Weights of a small masked image model: norm batchnorm.
Rows from block 15 of a small masked image model, named by matrix and row number. Rows with one number belong to one channel. Each number is 128 + 24 x the weight over its row's rms, rounded and kept within 0 to 255. All counts start at 0. Numbers have three digits each.
After each channel's rows are labels from the 100 images, of 14976, where the channel reaches its highest value: "patch colour" is the nearest of a few named colours to the mean colour under the peak. Only what is clearly more common there than usual is listed. The data: photos of arthropod specimens (BIOSCAN-5M). In brackets: how many of the 100, against the usual share in percent.
# conv1: bottleneck pointwise conv (model.blocks.16.conv1.weight, 128x352x1x1), inputs 0-117
# conv2: growth 3x3 conv (model.blocks.16.conv2.weight, 32x128x3x3, transposed, each kernel summed), outputs 0-31

conv1.116:159117127132121144136154142133153169134126116115131134168133126110108131124163149129088126116160122124144108174028145109134090128128144136153097116117111125118165126151128115077118190158129122106117074138114129155106113136126148192137117142116108119133086165133109113137095123146129148136127165119128115153071121169134108070160096123144102145128127127152
conv2.116:139103085079148111157131154136128131159117114109131130147145166133152110174145162140169146138101
patch colour: white (98 vs 31.4)

conv1.55:098149126144122155122118092121083123144165115171114130111103111144174114133105111151130159117094152119144118156144122106113149115126123125137152127144137118151107097114149143125127149105130171120141125151118134114135140110099133118083110127129154139109096149118113137156147120145101127058087162110142142105138136122147115105142101140120128117118103099106
conv2.55:191132135114125145122114123155082135147099128144151149122121153129202152124122138098129117132109
patch colour: grey (69 vs 8.1)

conv1.104:117084120146119134119143158157106101102126103128111148136147122150081147143128121119142117135099127127098134140142127122133136089121119121120114152138129102143113085128138109120137132129118139122103132142147152158108139119125139137116136131123133113109143144119115102126147128104117126100109109128137109162097122150165151117105112109105109109159087102118
conv2.104:134108163116125138122106135147099146091117130103108106125092149107128105136111056148093104099115
patch colour: brown (49 vs 2.9); black (46 vs 0.5)

conv1.52:120185118093145136147113106109127065130134123152116106104117139133119111102142111147104118128128095129110154149132076160089134139121128111106126141127142133142117112094151145152103117110145130112144133113110089104113110099140132138076161199139133093151120118092149134140110095131105105147134134127118135115182085153113072163098152086155067100126116122155
conv2.52:090115155142128135142104130154140092156088137126121107095175126126114131146133156135160109160181
patch colour: grey (46 vs 8.1)

conv1.125:131117122132135136135103107142108130170137167127131143135190156127111109139147106138141155096109177099133124105129114118167115143157119105122132143150136114170148153141132118160149113128147120167145147114097121104136144087105158113126111120145133139118088125147089148109114171137144097145153134091120123137108094127128128139111175124131147096136127125150
conv2.125:115125095105121141118113133099152125121141098053123129090103139161133130138119110125088144145083
patch colour: pink (93 vs 57)

conv1.70:086107100107134140117149149138195135134134112163124127105157082108134133108116140168106111114148118145167140129096083108112152121127150155118121104126155075150101132115119089125135120120055130154113137121116153172159134088141127165105119165098146150125122148111140090103126131168100140065158126137110130065109166136109094093134131090099139125126104134091
conv2.70:114119150145147143138090131111133128088126138183151132139107085124113132096083142105114109121179
patch colour: white (91 vs 31.4)

conv1.11:141140136120080118128155092138139124077111160135145099110140151118142139125115121148134166147109096111115126128108124104125141123158191155124167152098118114095076136113109143146132117122145121183138148106124152123135129137156123124086120126131128097108108125118152094112061153172061100145151124115124133109134150114165080135127146084137099143074107117135
conv2.11:154115094122106151123156107134127160127161122078159174126129107113167153162087130109143129120120
patch colour: brown (38 vs 2.9); grey (35 vs 8.1)

conv1.45:116063129133123144127153148170128104136092169113147123113152098131135114124105112148114088132115127159111132136134121104128136120098119143144147138161132137133101100068110126119119114134131122146161170128151135130126148131147154089119131126121126107125142158142156133109142158106134115115121118155124148164103150122174123128135123121129103148135065121143
conv2.45:116129132120153124124133111140119174122115172115146129108163137083109147119112064158159089122125
patch colour: brown (34 vs 2.9); black (30 vs 0.5)

conv1.8:125125140145116100139141152137121138155106133150135135091153110105116123115117125141132134167150127116118123117116152123140125124142092110143150136153094124099098137144135134133133107123144108130095117104084130136147108133120136085137115115121115123113111123098111110100096158140119106159131158110141097160126105131153105128123086126116107104112137135149
conv2.8:088142098159107131120103095169146102134139152124122093089130109117075107102139130151143120099141
patch colour: pink (89 vs 57)

conv1.78:118083116102132131170150115138153108178146120146145181140158140146115092147110120095137133162091131145118133126134137133130090136143141123131121119131091123099140182174146085157135139134159114180100129128147113146148120165117146121093116131101103139166149119151109135127144147121139136122119118124120134156107117126122144132149107141166121147129149135134
conv2.78:145144138118121121087149137116147128106122165176140170193132095142100121134150147149133130138097
patch colour: white (93 vs 31.4)

conv1.79:122136139122126149142128151114161141140146154134120139117112105129108146101160099141125163093126127118148138083142124136136144137097108123131126080107145158169135136134186112152154105115136168105110116117103105127139132159136210109110153140109141135131128124149114115114165131107120087164094140123150103111132133158152114150124137088142122126148100108111
conv2.79:119134096111092129136122115141123139119165143119084114040118123137122129151110135153151120092127
patch colour: grey (63 vs 8.1)

conv1.124:084112150105147119136116127168154135119139102116129139134093173142148111144139119130133102119138119119093121101127140119102110137140124118136152111141107128104143115114119111084144112133140122149131130128103106126093133133134133128112129102112113114141136127144104151094155129161150144088146130125130115164122158098067133122135111159163117126112135180139
conv2.124:108131136132127135102157101092107147135146119122130139098085143126116155169090084143123163125078
patch colour: brown (65 vs 2.9); black (28 vs 0.5)

conv1.127:100131156119133118144142101127153131133129138138137126155118136147154144139110076112128112140098144149118108135159170110132104171155110137174132108119102093144120084108114142153153140167156088137084156092159140067109120152075146138075096103145132150136145102126139149114130127119122149130100091147137155157184132140133067120114132089168116152113128153172
conv2.127:120108146116150094197153176145163157121137143106123142110123119148136110172140133129150108123106
patch colour: white (100 vs 31.4)

conv1.85:141165101143137135135125078159126114165148091124116151148166171158129115132165097133143132145160099144108144152114109131135131145132055152142146107146149140163155108134068158126163148156156104102145184153123095137121134093132109135132141101077134125114082120150117156133110078144152115107127080122129129092111134105037133110130112116149190115107123105146
conv2.85:106089147111110119167147106078162124112086138134103131122100120131154105125144071110142124149126
patch colour: grey (26 vs 8.1)

conv1.57:094138158122124135100128149149103094126128123134133111135107121114103086130117134123127112154119087115118155123171139131106127128133096132121107147162115154121107107137112123115122128125144112122132108155104137118118171132143103132132089111147135119153163103145156152114158136131139144178097131100131121149091123092127175131173105144133076096154126100123
conv2.57:141151146124092158105130105151091117105100135157114124077077137129126142118162094156130132112102
patch colour: black (63 vs 0.5); brown (36 vs 2.9)

conv1.41:156128112114134097099128112130138061121128118141121121107079136117122149108153157167141145150114115131119130100139116114094113083141163134115182073088123091101108104111119095139158098129145137162137144132107143136149138123132100137083113128130116131108118131122112111104102128126086136093138149128109137123140141106163071130153149103100104112132138073152
conv2.41:128096140136105116097096152084147101126110181163130136115156129078099121108094133115140132116140
patch colour: grey (48 vs 8.1); brown (29 vs 2.9)

conv1.83:104146111084111150127140109107109139184123116137109096133148162109139137143159117122097116083158119136124086134090170143085104143093129141113106116144123118112118134109129140153136141111094138142130108132092102133158103085100122099151139157129111153101075114141148123127075133163114124131141103091147082120124099123121123102126127128139108148063139117087
conv2.83:111132034108124142119127131121118130163146104112095145096156156120134141116137132131127135115092
patch colour: grey (71 vs 8.1)

conv1.112:132122159106125100113103110156123118140100157108121114122132135149120141106072149126163138161124072130113130140113108158144128171149169131134149091102115124101146119175076137127166121120152086111181141174116138153114174127121107125083134141109141160136159080094173112095111114117146117105113127138133151110149134113141132102120116096112127126137135149136
conv2.112:131113122160151194145136108146139120132118128101136158120121093150132111124136093117105104061119
patch colour: white (99 vs 31.4)

conv1.67:122145125118116140121124126150100122148101091133129149123131094120114119158123140148149155122095115169135110140122128143105127185155163115143159129145129131107096112148107105113160147133149123091110129170109114138129138142130135126106128095146136162142131171130112113110167177144147155103124137140156108172119149116127114162152137119108107142135121116154
conv2.67:152159156146094166138163108165077098117115114130132111140084107162115137126139147123109122101112
patch colour: black (68 vs 0.5); brown (32 vs 2.9)

conv1.64:112088110135134120093143098111130111140125120126123062150139094146103114130116062134122110102103113132113111134173136107121132142117136133160110115113108102121132137110104126148129151155087131154111128054161153110150137149121137101062112107136156152129105087125152108141141141126096149116108118126116165118112088174108091141072151112185136162141125064136
conv2.64:120077131124128158184171185154109143118141134165116154150127125148104118133131126097115129124133
patch colour: white (100 vs 31.4)

conv1.63:143161119081119137145113130090113141130126109131145126137126151142143137112142122087147121116146152168149181151134093128103123110139123132132156117125133140115155117139130140115138148149129097137140120132127113125109100112150131141132113119159141126131118106154123142129105121167161142119123149146130141119142129087109104124150152102157144156146119146152
conv2.63:131105127125091119124145114088095119105086136151140131126105091060115094153154121113141152124121
patch colour: grey (35 vs 8.1)

conv1.114:099149131116141131138103156117172145123142149119149107135091128147150154120132127133158120107099108114125152124133104133101133130100125145127139136118123133156122109134109132124147115124121092111133122138155126128147173145129127155107120146149135128129135125147132117133145120128154110161130109135135129152141154094139132154129137131146094125120088156107
conv2.114:089110143108112171090121107134124105087120149171130157115115113058144132130145123124119123109130
patch colour: black (73 vs 0.5); brown (27 vs 2.9)

conv1.6:101150131146139132089155117094144059079140115103112087125150140069088141111117154115150142158112130143148116117164153150136136140104147089099144135068115160089109083091165137149124118128127131098161161140118119116073090113095151101065087085140122112152109134110094113118119158105072110139119137101130124077130113107121135146160176103127113139123128069095
conv2.6:141218141136109112078142096113112154103137130137153113112125115142125146145153150139138137135132
patch colour: white (100 vs 31.4)

conv1.89:152087125101125104173086136148112118184057135111135159091110169130150143129095103108153130130137126098132126107119098133134118119163080125149121111139108122139111196167068122136170121113144069114126121116131064095165093124083138107162168082102113141124086102126119148114135113063160101121134131114117122139067140103176127129106108133171099104116148154182
conv2.89:163067122149137180109145104119120113125182138127131165132106108141123109172140138133116130128146
patch colour: pink (98 vs 57)

conv1.23:098124130084148162158145067129124129139136179164140124148161118120111120097131144125138140109124167157122060121136124145131146121143165107145117104127148110127101116091155121137155166127143119098131129096109120135129117118107107107139125110114089128129104173137110102108119140145114127170123123121144133137149124115129114109118151133127098157149134101135
conv2.23:132167151168119159121172140162126116125127109077142124160130086150108117139152129123114172111115
patch colour: white (100 vs 31.4)

conv1.34:147138119117125102169120147104147155194113117098142164107115119158167125118153108114122134140136126111115112112015113129165127125186151143147153124125110137108135142144116139131160140086125123136096074127110104065140095123123119138083131115096118152087125099120132154101103114135132127164160199148101122150124089132163115114136149127118121110101126182189
conv2.34:067063064109130121125135130126129110123133120116088099130115119133127084127130116121125128110110
patch colour: pink (94 vs 57)