config.yaml
method: "simmim"
norm: "batchnorm"
cautious_weight_decay: true
batch_size: 128
Rows from block 19 of a small masked image model, named by matrix and row number. Each number is 128 + 24 x the weight over its row's rms, rounded and kept within 0 to 255. All counts start at 0. Numbers have three digits each. After the name is the row's rms in percent of the matrix's.
After each channel's rows are labels from the 100 images, of 14976, where the channel reaches its highest value: "top examples" is what is common among them; "peak at" is the part of the image that holds the peak. Only what is clearly more common there than usual is listed. The data: photos of arthropod specimens (BIOSCAN-5M). In brackets: how many of the 100.
# conv1: bottleneck pointwise conv (model.blocks.20.conv1.weight, 128x480x1x1), inputs 96-191

conv1.114 097:141122139121144134141138141144167137124133110162147137106133190111152118120141150136120136132138134130146125123109064124190181092151150112140179134179181112088138181089109111154157136116141117150091145178134124110128114160143144135139098090141131092113158134147135142137145150140145156139
top examples: order Coleoptera (53)
peak at: bottom left (57); centre (36)

conv1.97 100:122146100113076148088104143161136168164116107153142102193104135133109146104110130177136124150153131128141115155159114141126145122125133090173054080152134166181143095162084169131156141142117139112124123125136120157150158124122096181145123134096072117112122086134138163141136164192106123144
top examples: order Coleoptera (40)
peak at: centre (54); middle right (27)

conv1.21 103:172121111133139088098110111111132113067159115102147132149117133111108126106126150120144185144127149180150117129131140100126154143144138139108126117151125091166154153134106096106113147120082123116140126134091154139136155138116107146120139109110108177080079092136112160132154111091168101111
top examples: order Coleoptera (41)
peak at: centre (85)

conv1.102 102:173119103112136091128113123155125138108157105127117131125092096101124143140104151120080080173161080097176115116084131129105130134087105175111141131125116130128181167147151156175097087122084146064118128154146153130119114100139114140150116067144141173105140141133139156102123124186137108111
top examples: order Hymenoptera (42)
peak at: centre (91)

conv1.58 097:112123109135125165158100153091106100132127135136164112121140180180147134112146141053151167111066132130122145145108140136126109139157128044076124155105134135097095109094132143173068140157128077169159115109133139151123141170094134100156157137118151154146090162142103150110145049139129098150
top examples: order Coleoptera (55)
peak at: centre (67)

conv1.79 101:120154109150145098178114132083126121089127107146084117109101132187066110162120129154096132145142136132171159104109167126144089138114131183125135138103093150131159140105135151153107103089140152122114181104120114129097128150138112113153114105119119126094120119142146132105084151091154132134
top examples: order Coleoptera (41)
peak at: top right (49); bottom left (30)

conv1.29 105:157140092114135144113141127113120092171119114152142132146128169136112133133119134164114107130100150113134111151128161143117183116138110131152104151146123153198099152090147169147146102106071152103121139074127136135160127120100098156132108125104088154117100145100096120131138143127088115070
top examples: order Coleoptera (43)
peak at: centre (36)

conv1.59 098:119145099110115119145127168074123134134140149113056100111171097117148123118127100151118100128136155084167109083109097152150094105130119161136143096138143127075131144104086170157164112142134110089126116167117140090116080103126095130146106142103131139140132141113137144083145125137117134136
top examples: order Coleoptera (36)
peak at: centre (45)

conv1.100 108:132105139131141081136158117132122101149119138072128135153140128075142125120101142143184130129116103169132188138098170134122100118108156090104105125117150121149130098144166115111143124124141121174104116120111124135142122127112147124109135186135113145095130132137067097097178110097113149104
top examples: order Coleoptera (39)
peak at: bottom centre (44); centre (29)

conv1.89 104:175118137123114091127140086144114139120108084111157157106138066118137121100096151145137164112114138121121145151096116132109159094106103110158102108169122117078130130150151095099141160133129124122133089149180159101145113101126104125123111108155114150129136112140114117121111111106095163112
top examples: order Coleoptera (40)
peak at: centre (48)

conv1.36 103:139162167102168129149127139143165123110144145131124144107149133127164101162133167101145142097178088107131159123125119141145135145126098096136169170146130082107148129135104131159133113107122125110149150144108145101122111139134147105116117118164165118136151147137120109137139125061131156119
top examples: order Coleoptera (39)
peak at: bottom left (44); top left (42)

conv1.113 096:137162093123110129102122124162115142129115105104107129162132178081145117117099113113151071119131134117151120168140135112156174172119110151105124129144173118098151171143133148125160123123078144110138137136127114105097115150105114137150140119109126117108157139142117169153159139130135058119
top examples: order Coleoptera (59)
peak at: centre (95)

conv1.32 109:108144139133130149154178121159138134150117123153134123164101127156128150158131164141116151160131091133163129110023133117167177157085104159096090107097124145113171138145176117103040168154115141125109128170120127138112127150135131128126138083136130115091129129094104130112143106151140153130
top examples: order Coleoptera (70); family Throscidae (25)
peak at: centre (85)

conv1.46 102:120117120112104146135101125130105115141104131157103141166098088137147102121125111150154150117095150139136122101132116137122118137104167106120092110133131131165090100164150120129111127125109110102144128120102105140110096093133082126140122159145131145113112113130177099155141157136109088105
top examples: order Coleoptera (37)
peak at: top right (99)

conv1.45 105:126124124136139161135136134167138117156129112108124125111130120146146083146143150091058139155117134129102106115135134124131167151147156134126121146105106134103133139130152120144147110120116099123159156145159131109099130174135141119126136098123162138122142126129123135131112152122136103161
top examples: order Coleoptera (41)
peak at: top right (92)

conv1.68 091:122147113131147129102140111121139112179136139099109116128134128162108131154109147127166112112119132082118118137136163120136090145124104110158148129110075118133114173126134147083141156096148140123138176139128101116126143174121120140126137145147158105089119120157122109145112097129097127115
top examples: order Coleoptera (40)
peak at: top right (80)

conv1.57 101:162111128132121137113122137115091129160127070122182131132120140107091144114126153138069125160166169151150143135158153092133148147137092126138124138118150142141148164115152090126158154141090151103118140158138099142139139129143116151159106117144113121115138133111148169170148109137176093108
top examples: order Coleoptera (64)
peak at: centre (68)

conv1.115 082:096100099114099154092106154138126096134100125126131119122123097138103133103120124122121149140098127132120144131072131101116146116134088124094101113124086130143139119088150149140088126141163133138132152123130111140124122135140122140177116093153121151136132125109132093118112165144092093137
top examples: order Coleoptera (41)
peak at: top right (63); bottom left (33)

conv1.110 083:127101118122151123111124128131104125163132165131121132141130138097154104145118124114125133115143133100134105139147125122121146146098103131126133156125133107110131134106124123146146130115107144122123095096153156108138106109127145142137134137133136161116143110155130120128144108126149125099
top examples: order Coleoptera (39)
peak at: bottom left (88)

conv1.69 096:156114107121104122083104073122111182160133086125131167172111167168144164090117107122180161133171113160160111141146091091143137126132136125112102160148150148119132072188150136187131138136118116119167075155092142122105129095111090165145133118143155097110110093138165125116151168140150115089
top examples: order Coleoptera (83); family Throscidae (40)
peak at: centre (94)

conv1.27 103:111158117108110109120093107137137114127134104133118130139147119102182137127105113103115132128151139071129148132149072090081127092086167146144125125148127150090113142118090115156155125115163099098121147099115138127114102078154123129152126099174141108151087145126146101074136144120094119169
top examples: order Coleoptera (40)
peak at: bottom left (56); top right (42)

conv1.16 105:085140146101146129113156140154069138164102126131154139164128096118126152117141119116134148123092108127112108157091126113099117130095116154065118166081118154085068166138138129095112105116131142103116116148154106112133128116121166098133154103160144138134143155133120055136143146107079105131
top examples: order Coleoptera (55)
peak at: top right (48); top centre (30)

conv1.71 097:133126125123127139195126146153120109126124148134117119109116117127159145111126110124166141121130142157142127100114111135122128113147105158107111140112126119137138114119147129188119097115127118098156104127105137124154125152119118118104140113125161120143132119129087130109111107107120132130
top examples: order Coleoptera (49)
peak at: centre (65)

conv1.6 098:113056086112141153102105136057088137145129132127168110186141112145167106112141167107150094124104098139118105135094131153117116118134127097123083116136132128169092103140134153109127135105140093164118083110097161118093114128108113106144098133061120121104136137159117064125160129122159120138
top examples: order Coleoptera (47)
peak at: top right (46); bottom left (31)

conv1.30 103:106129087100188138143095121104122121163136134135138135120114132155159140085099120115113126139122140119152112111070152102109110124133139099093102153127144138121124144095127120113165136121165155136095062134161135107123100098152130113123109137112115156120134114137114103104159140137137073160
top examples: order Coleoptera (44)
peak at: top centre (35); bottom right (33)

conv1.47 106:159125135156127132152105106131162137156134139178081141094141142161118133119163132121158154134167158147143130082149132147179144150137156136151159160138156134156135108170157092127155174131122145101170152143135143132133133162140134166102158140110148117106181106163159158166156131115142140098
top examples: order Coleoptera (47)
peak at: centre (59)