Rows from block 22 of a small masked image model, named by matrix and row number. Each number is 128 + 24 x the weight over its row's rms, rounded and kept within 0 to 255. All counts start at 0. Numbers have three digits each. After the name is the row's rms in percent of the matrix's.
After each channel's rows are labels from the 100 images, of 14976, where the channel reaches its highest value: "patch colour" is the nearest of a few named colours to the mean colour under the peak. Only what is clearly more common there than usual is listed. The data: photos of arthropod specimens (BIOSCAN-5M). In brackets: how many of the 100.
# conv1: bottleneck pointwise conv (model.blocks.24.conv1.weight, 128x320x1x1), inputs 64-127

conv1.102 099:109126140105127114100124145153140114117114102125089130131098131142112118136113097132149131105161102115127163125188132128094108133114082111122028135108154112113122096131105129151159113128112125
patch colour: brown (64); black (28)

conv1.51 097:141115140131123117116134118118140116127145137136126105106120117141126133137104140145125108114171128083112131116149096142131133149145131133127091168105086133164133116135130116138092111107162124
patch colour: grey (46); brown (32)

conv1.20 095:112127158132170132153123098121126131143129126110113120130140136162118109116114102100120127109165130133114136154176139138140137111136131130135062120084141129145136102131120120145141120134120121
patch colour: brown (57); black (43)

conv1.105 100:138115122133167094133139117129146130132187111111127114142127140162112113123128162133128145142112123106148140135121144125137142132131101136127152113165128109112123127114150131154141108104121126
patch colour: grey (44); brown (28)

conv1.62 092:107126138112148124141133087157122115133189125142132117150124128117152119134096117162102139165074113116143186111114169124078095113089120119099115114152127126141118131096137129145138135142095144
patch colour: brown (75)

conv1.33 107:131123128124131154071103158111097101125126115144121128134159109120126137103159096162123131135130145172122110125111159131114153120133126108117138144137150139138122084115120133140111134132133088
patch colour: pink (92)

conv1.75 110:154127129142127121123118133157137145134158141141135135121146151127151142109106095120100141166111090119116106140136132117124133090145125123126120125135155118113133150081111123147152131134136147
patch colour: brown (46); grey (34)

conv1.109 098:109115164181092154121127129106103136100047157131136131105116164110151148138137108166147129104122123200153133130139157101102145127140150107157125162143112156164076101152114118088105151151113131
patch colour: pink (90)

conv1.69 099:125124136150121137108121163122118120130096126104104121127141125112090153118113087170104115114103129145155122142118163138127138131125134127109128106117143170122137134131114143104164080116158137
patch colour: grey (37)

conv1.15 104:125101130137121141146154136171123120124089096110113145130125119124143142143101139103135128098137108140113154112142094134095164113111119113146133157116131145119112138123145136111108124141089129
patch colour: grey (46)

conv1.127 103:139102141158183112130129103069130133128127119114127128104135097136151137108128135146129153145130127114125135138125162095134104120117160127118115109139099141169131101130159135146142118127110147
patch colour: brown (52); grey (30)

conv1.1 096:101113158153099114185142114131135138096081114119113111108133121126133115102082083145150108076184106154111138143160119130072144122086125118130023159138054126112074106094149124124137113111096117
patch colour: grey (56)

conv1.87 104:127140118156121110090137106099118109111106118134131127105094155135122119133102087144109124108145134027121116126134131120120137115136154117123113117157130092157121105109164132119129125088128109
patch colour: grey (37); brown (32)

conv1.48 088:138119132090119118159124080133115123129173144132144139117116143095186116110099148160117117188056092116128166114147148119136137097127083108103102142101124151121119129098123129144146106146098134
patch colour: brown (49); grey (35)

conv1.26 098:139112130157115146173121149091120140119134101154139127093148127130108103097147139122159106141130120123142096158121122114144121118111137134120125095203090132142138103166166125117099126126149142
patch colour: brown (44)

conv1.6 110:155123126148118141092103130113104125130087112129110126182117125124136133156109076156136126109113131087139118143144133109107146125113105116141091138124164117138118118122120167125100112141112113
patch colour: grey (49)

conv1.67 112:124114121111190106103086138162144111150126127137130112116148117123079107115115127068124143114121126090129118156129142127141124129106135148107111102120215116153156112139145112156148133166114130
patch colour: brown (37); grey (27)

conv1.71 108:178124096144158147116111098137141124141120127108129125149117107140097116108079126081102155121120127102131146121123137155138093133104161136103127093151126142161144142106193101113175110138087141
patch colour: brown (43)

conv1.50 097:136115142114139127122142101105130130122131125144147143120129105151131140121142116133133140134148149126124126137106137149126137111120124131098073145126116121159140134114118127142169136102116108
patch colour: grey (52)

conv1.95 100:149108171126105132113144125157117136109010127117110130127141141091134109095133123127139107079170128148118101109151116115114176117129139117129131168134125140157099150126117115094137126135117118
patch colour: grey (39)

conv1.54 097:111131108089100145147135146141124118104115128147105136114097137137078093140109081133139113122134097121118152133144105148101112144121107108096060131088116107101098118110115112139121172116122133
patch colour: grey (76)

conv1.117 085:118121139089138115135136084163136102133166119096134144131128110130168121107092107109129140185095088110126142131112135113085115089131066113114114125088124123094131126095117114138122115134109137
patch colour: brown (41); grey (35)

conv1.22 094:118121149142140127125120110146126093104096086143136161120143119123126126111126125167154104099137114130144128120155150115103132119121129113166125137126141105125131120116168108114123129080107131
patch colour: pink (89)

conv1.58 096:072119116092145145163128106134137126147110115122099112112075134139092127103121083125124120122173108125111145125182114144118118136120095141129016137134134140115133123131118134138116116111092123
patch colour: brown (52); black (48)

conv1.82 110:134146114128115107155123153118126125125132127129137133144135143131154149124121119145141113140136125154143089127095115119144185115151139124124098125080120122117141143121105108139178135136100119
patch colour: pink (92)

conv1.19 097:102151069121132138145102125127117140125188132130104127169125146131091122145124144100113131141152126120134121132137132127133135126145116132119129125111121122127100102099109102177145144137138147
patch colour: grey (27)

conv1.61 106:116116144121110103086128116153112106108130121105101141148115166130127126169110092134117127146151150142121126113159138107139130125107150135142163136118163135117132124127129136109144107143151129
patch colour: grey (65)

conv1.88 094:168152106103140093123098160137155116130118147123129086117153132120147140109140179127146136146146126089096138099160169139130112152136126129141100124078131114094152119139146165100107121128129093
patch colour: white (100)

conv1.24 110:173118134132128119082131134090132127108113152134127084115134132135132118111104134141127128127135133087136144118100135138136168140135177132122135123109123142146128133120137134149157137143125135
patch colour: grey (27)

conv1.90 101:141110127174123133154117122103136145132138122095129138123146138131127108100136148146157118109119098157120129123106141140114066127134131153122107130148114138101118117120104131141127064133098144
patch colour: grey (50); brown (37)

conv1.10 104:146134137162104146117157109085116144122099132126129122132137127112143120156112117080126116090147124132102143100156136107106106131120136109142145149154082144123092130135159113092116137111132130
patch colour: grey (38)

conv1.36 092:125134119150136118054129142124091129131146108133126146131122170140153095135137103118107114149129113132130135147126129082114141149115113122102144139122137143109141106112109089147166133144179133
patch colour: grey (49)

conv1.42 087:141114134113118109064183153117123144122152126128117137149136140139136122137118135112135122132131135108118124122096110154123123128123167129149130116111147099112132109130128154133126119124143123
patch colour: grey (42)

conv1.123 105:088119155137105137097122121112136111129136146124143133142102149122149118121126106141131113115118120102157104148119147152125196106125124130109123163103200109144148126113094153120141110136164100
patch colour: grey (51)

conv1.116 101:134123136071101093109121127133144120100070127162112118112115144132094091134109112110133136081143125130105136112169144135119139102126098113096074121136150115137124089106091144135153122096111142
patch colour: grey (58)

conv1.37 090:122106143117148138131120122132145132154141113098130154129125106147109097115103054132139120143155159111111114121143108133139127120106110113093085127133078124122129113120172078141125111128137151
patch colour: brown (51); black (39)

conv1.115 101:140148117119147150115113185057141107105146148117151160121161133148115147159138120129128122139118152096131144145132158145110103095106132127105118122151154129122138118111122129137107141140139147
patch colour: grey (47)

conv1.64 109:098136137122116105113113132081116120124121140092132146137121135132153124130156110143153145149105127150143090146126138107112101142119081105117127101162093125101130102107071135116113118132155129
patch colour: grey (37)

conv1.46 086:117111163088110111095121092111142132150128147125143114128123078149137130126097102106144155110144122061128124104134131158112125128126133135129068121091135141134140126130105140128120127114157111
patch colour: brown (57); black (29)

conv1.21 091:124152137148132139143126174161122119125122133114130131119123143113106139113111059125126134155152090107136080139141129157109107131112092135113096135097135140114128139130092143143102139142143149
patch colour: grey (58)

conv1.110 097:117131145117118131097141135121142134127114129164135140180127161152123136147100074138113114095126115101142126125137145154131157137142158125150092131104112155106107128107116159125158154138107146
patch colour: grey (25)

conv1.39 096:147119103092120150109137110135114136134114130097122137181140104150146138139119166102141112121118123108132129123139071105151125128142099106088119133134176125142119143114134092148158145129136128
patch colour: brown (57); grey (27)

conv1.126 082:131144109158146142049106149122145128138153122135133152130120098138126094113150138119100131155142117120155125141105122128125122100117128130149167094117130119078123121111114122098096131128166089
patch colour: white (96)

conv1.55 085:150103125107134146133120123122134131146137126135123129145150103124127105110132151090134104139165138162117113127121173118142117125110128119094069132160146117152156117134135108146113101149106116
patch colour: pink (91)

conv1.66 093:127130138131098114140130132089150152135070117117131107111112131138118141114105121159132129094114152111135126137126114104124120119123121119136141165159113097168127125142131130106125102116119128
patch colour: grey (47); brown (46)

conv1.80 091:126114186094123119138138131172127096141217143157122105119125132135148120161123141136115124201100123138119160109132135111114129098106116127110125141135112145135120145123113069139106127138122128
patch colour: brown (62)

conv1.31 097:098107119102098127162113113132139146117092152160122158112140121133128139122153105131147121121125131159108146158145138101108086132115123110139141110132105152097112120124137109141136125111140138
patch colour: grey (31)

conv1.100 088:126114110139141155102115112136149133177202128120154146121124104146087119163109094127111150166147126146118161171139121125118150143140136149150164136194110127119126162135129099149126148120107105
patch colour: white (100)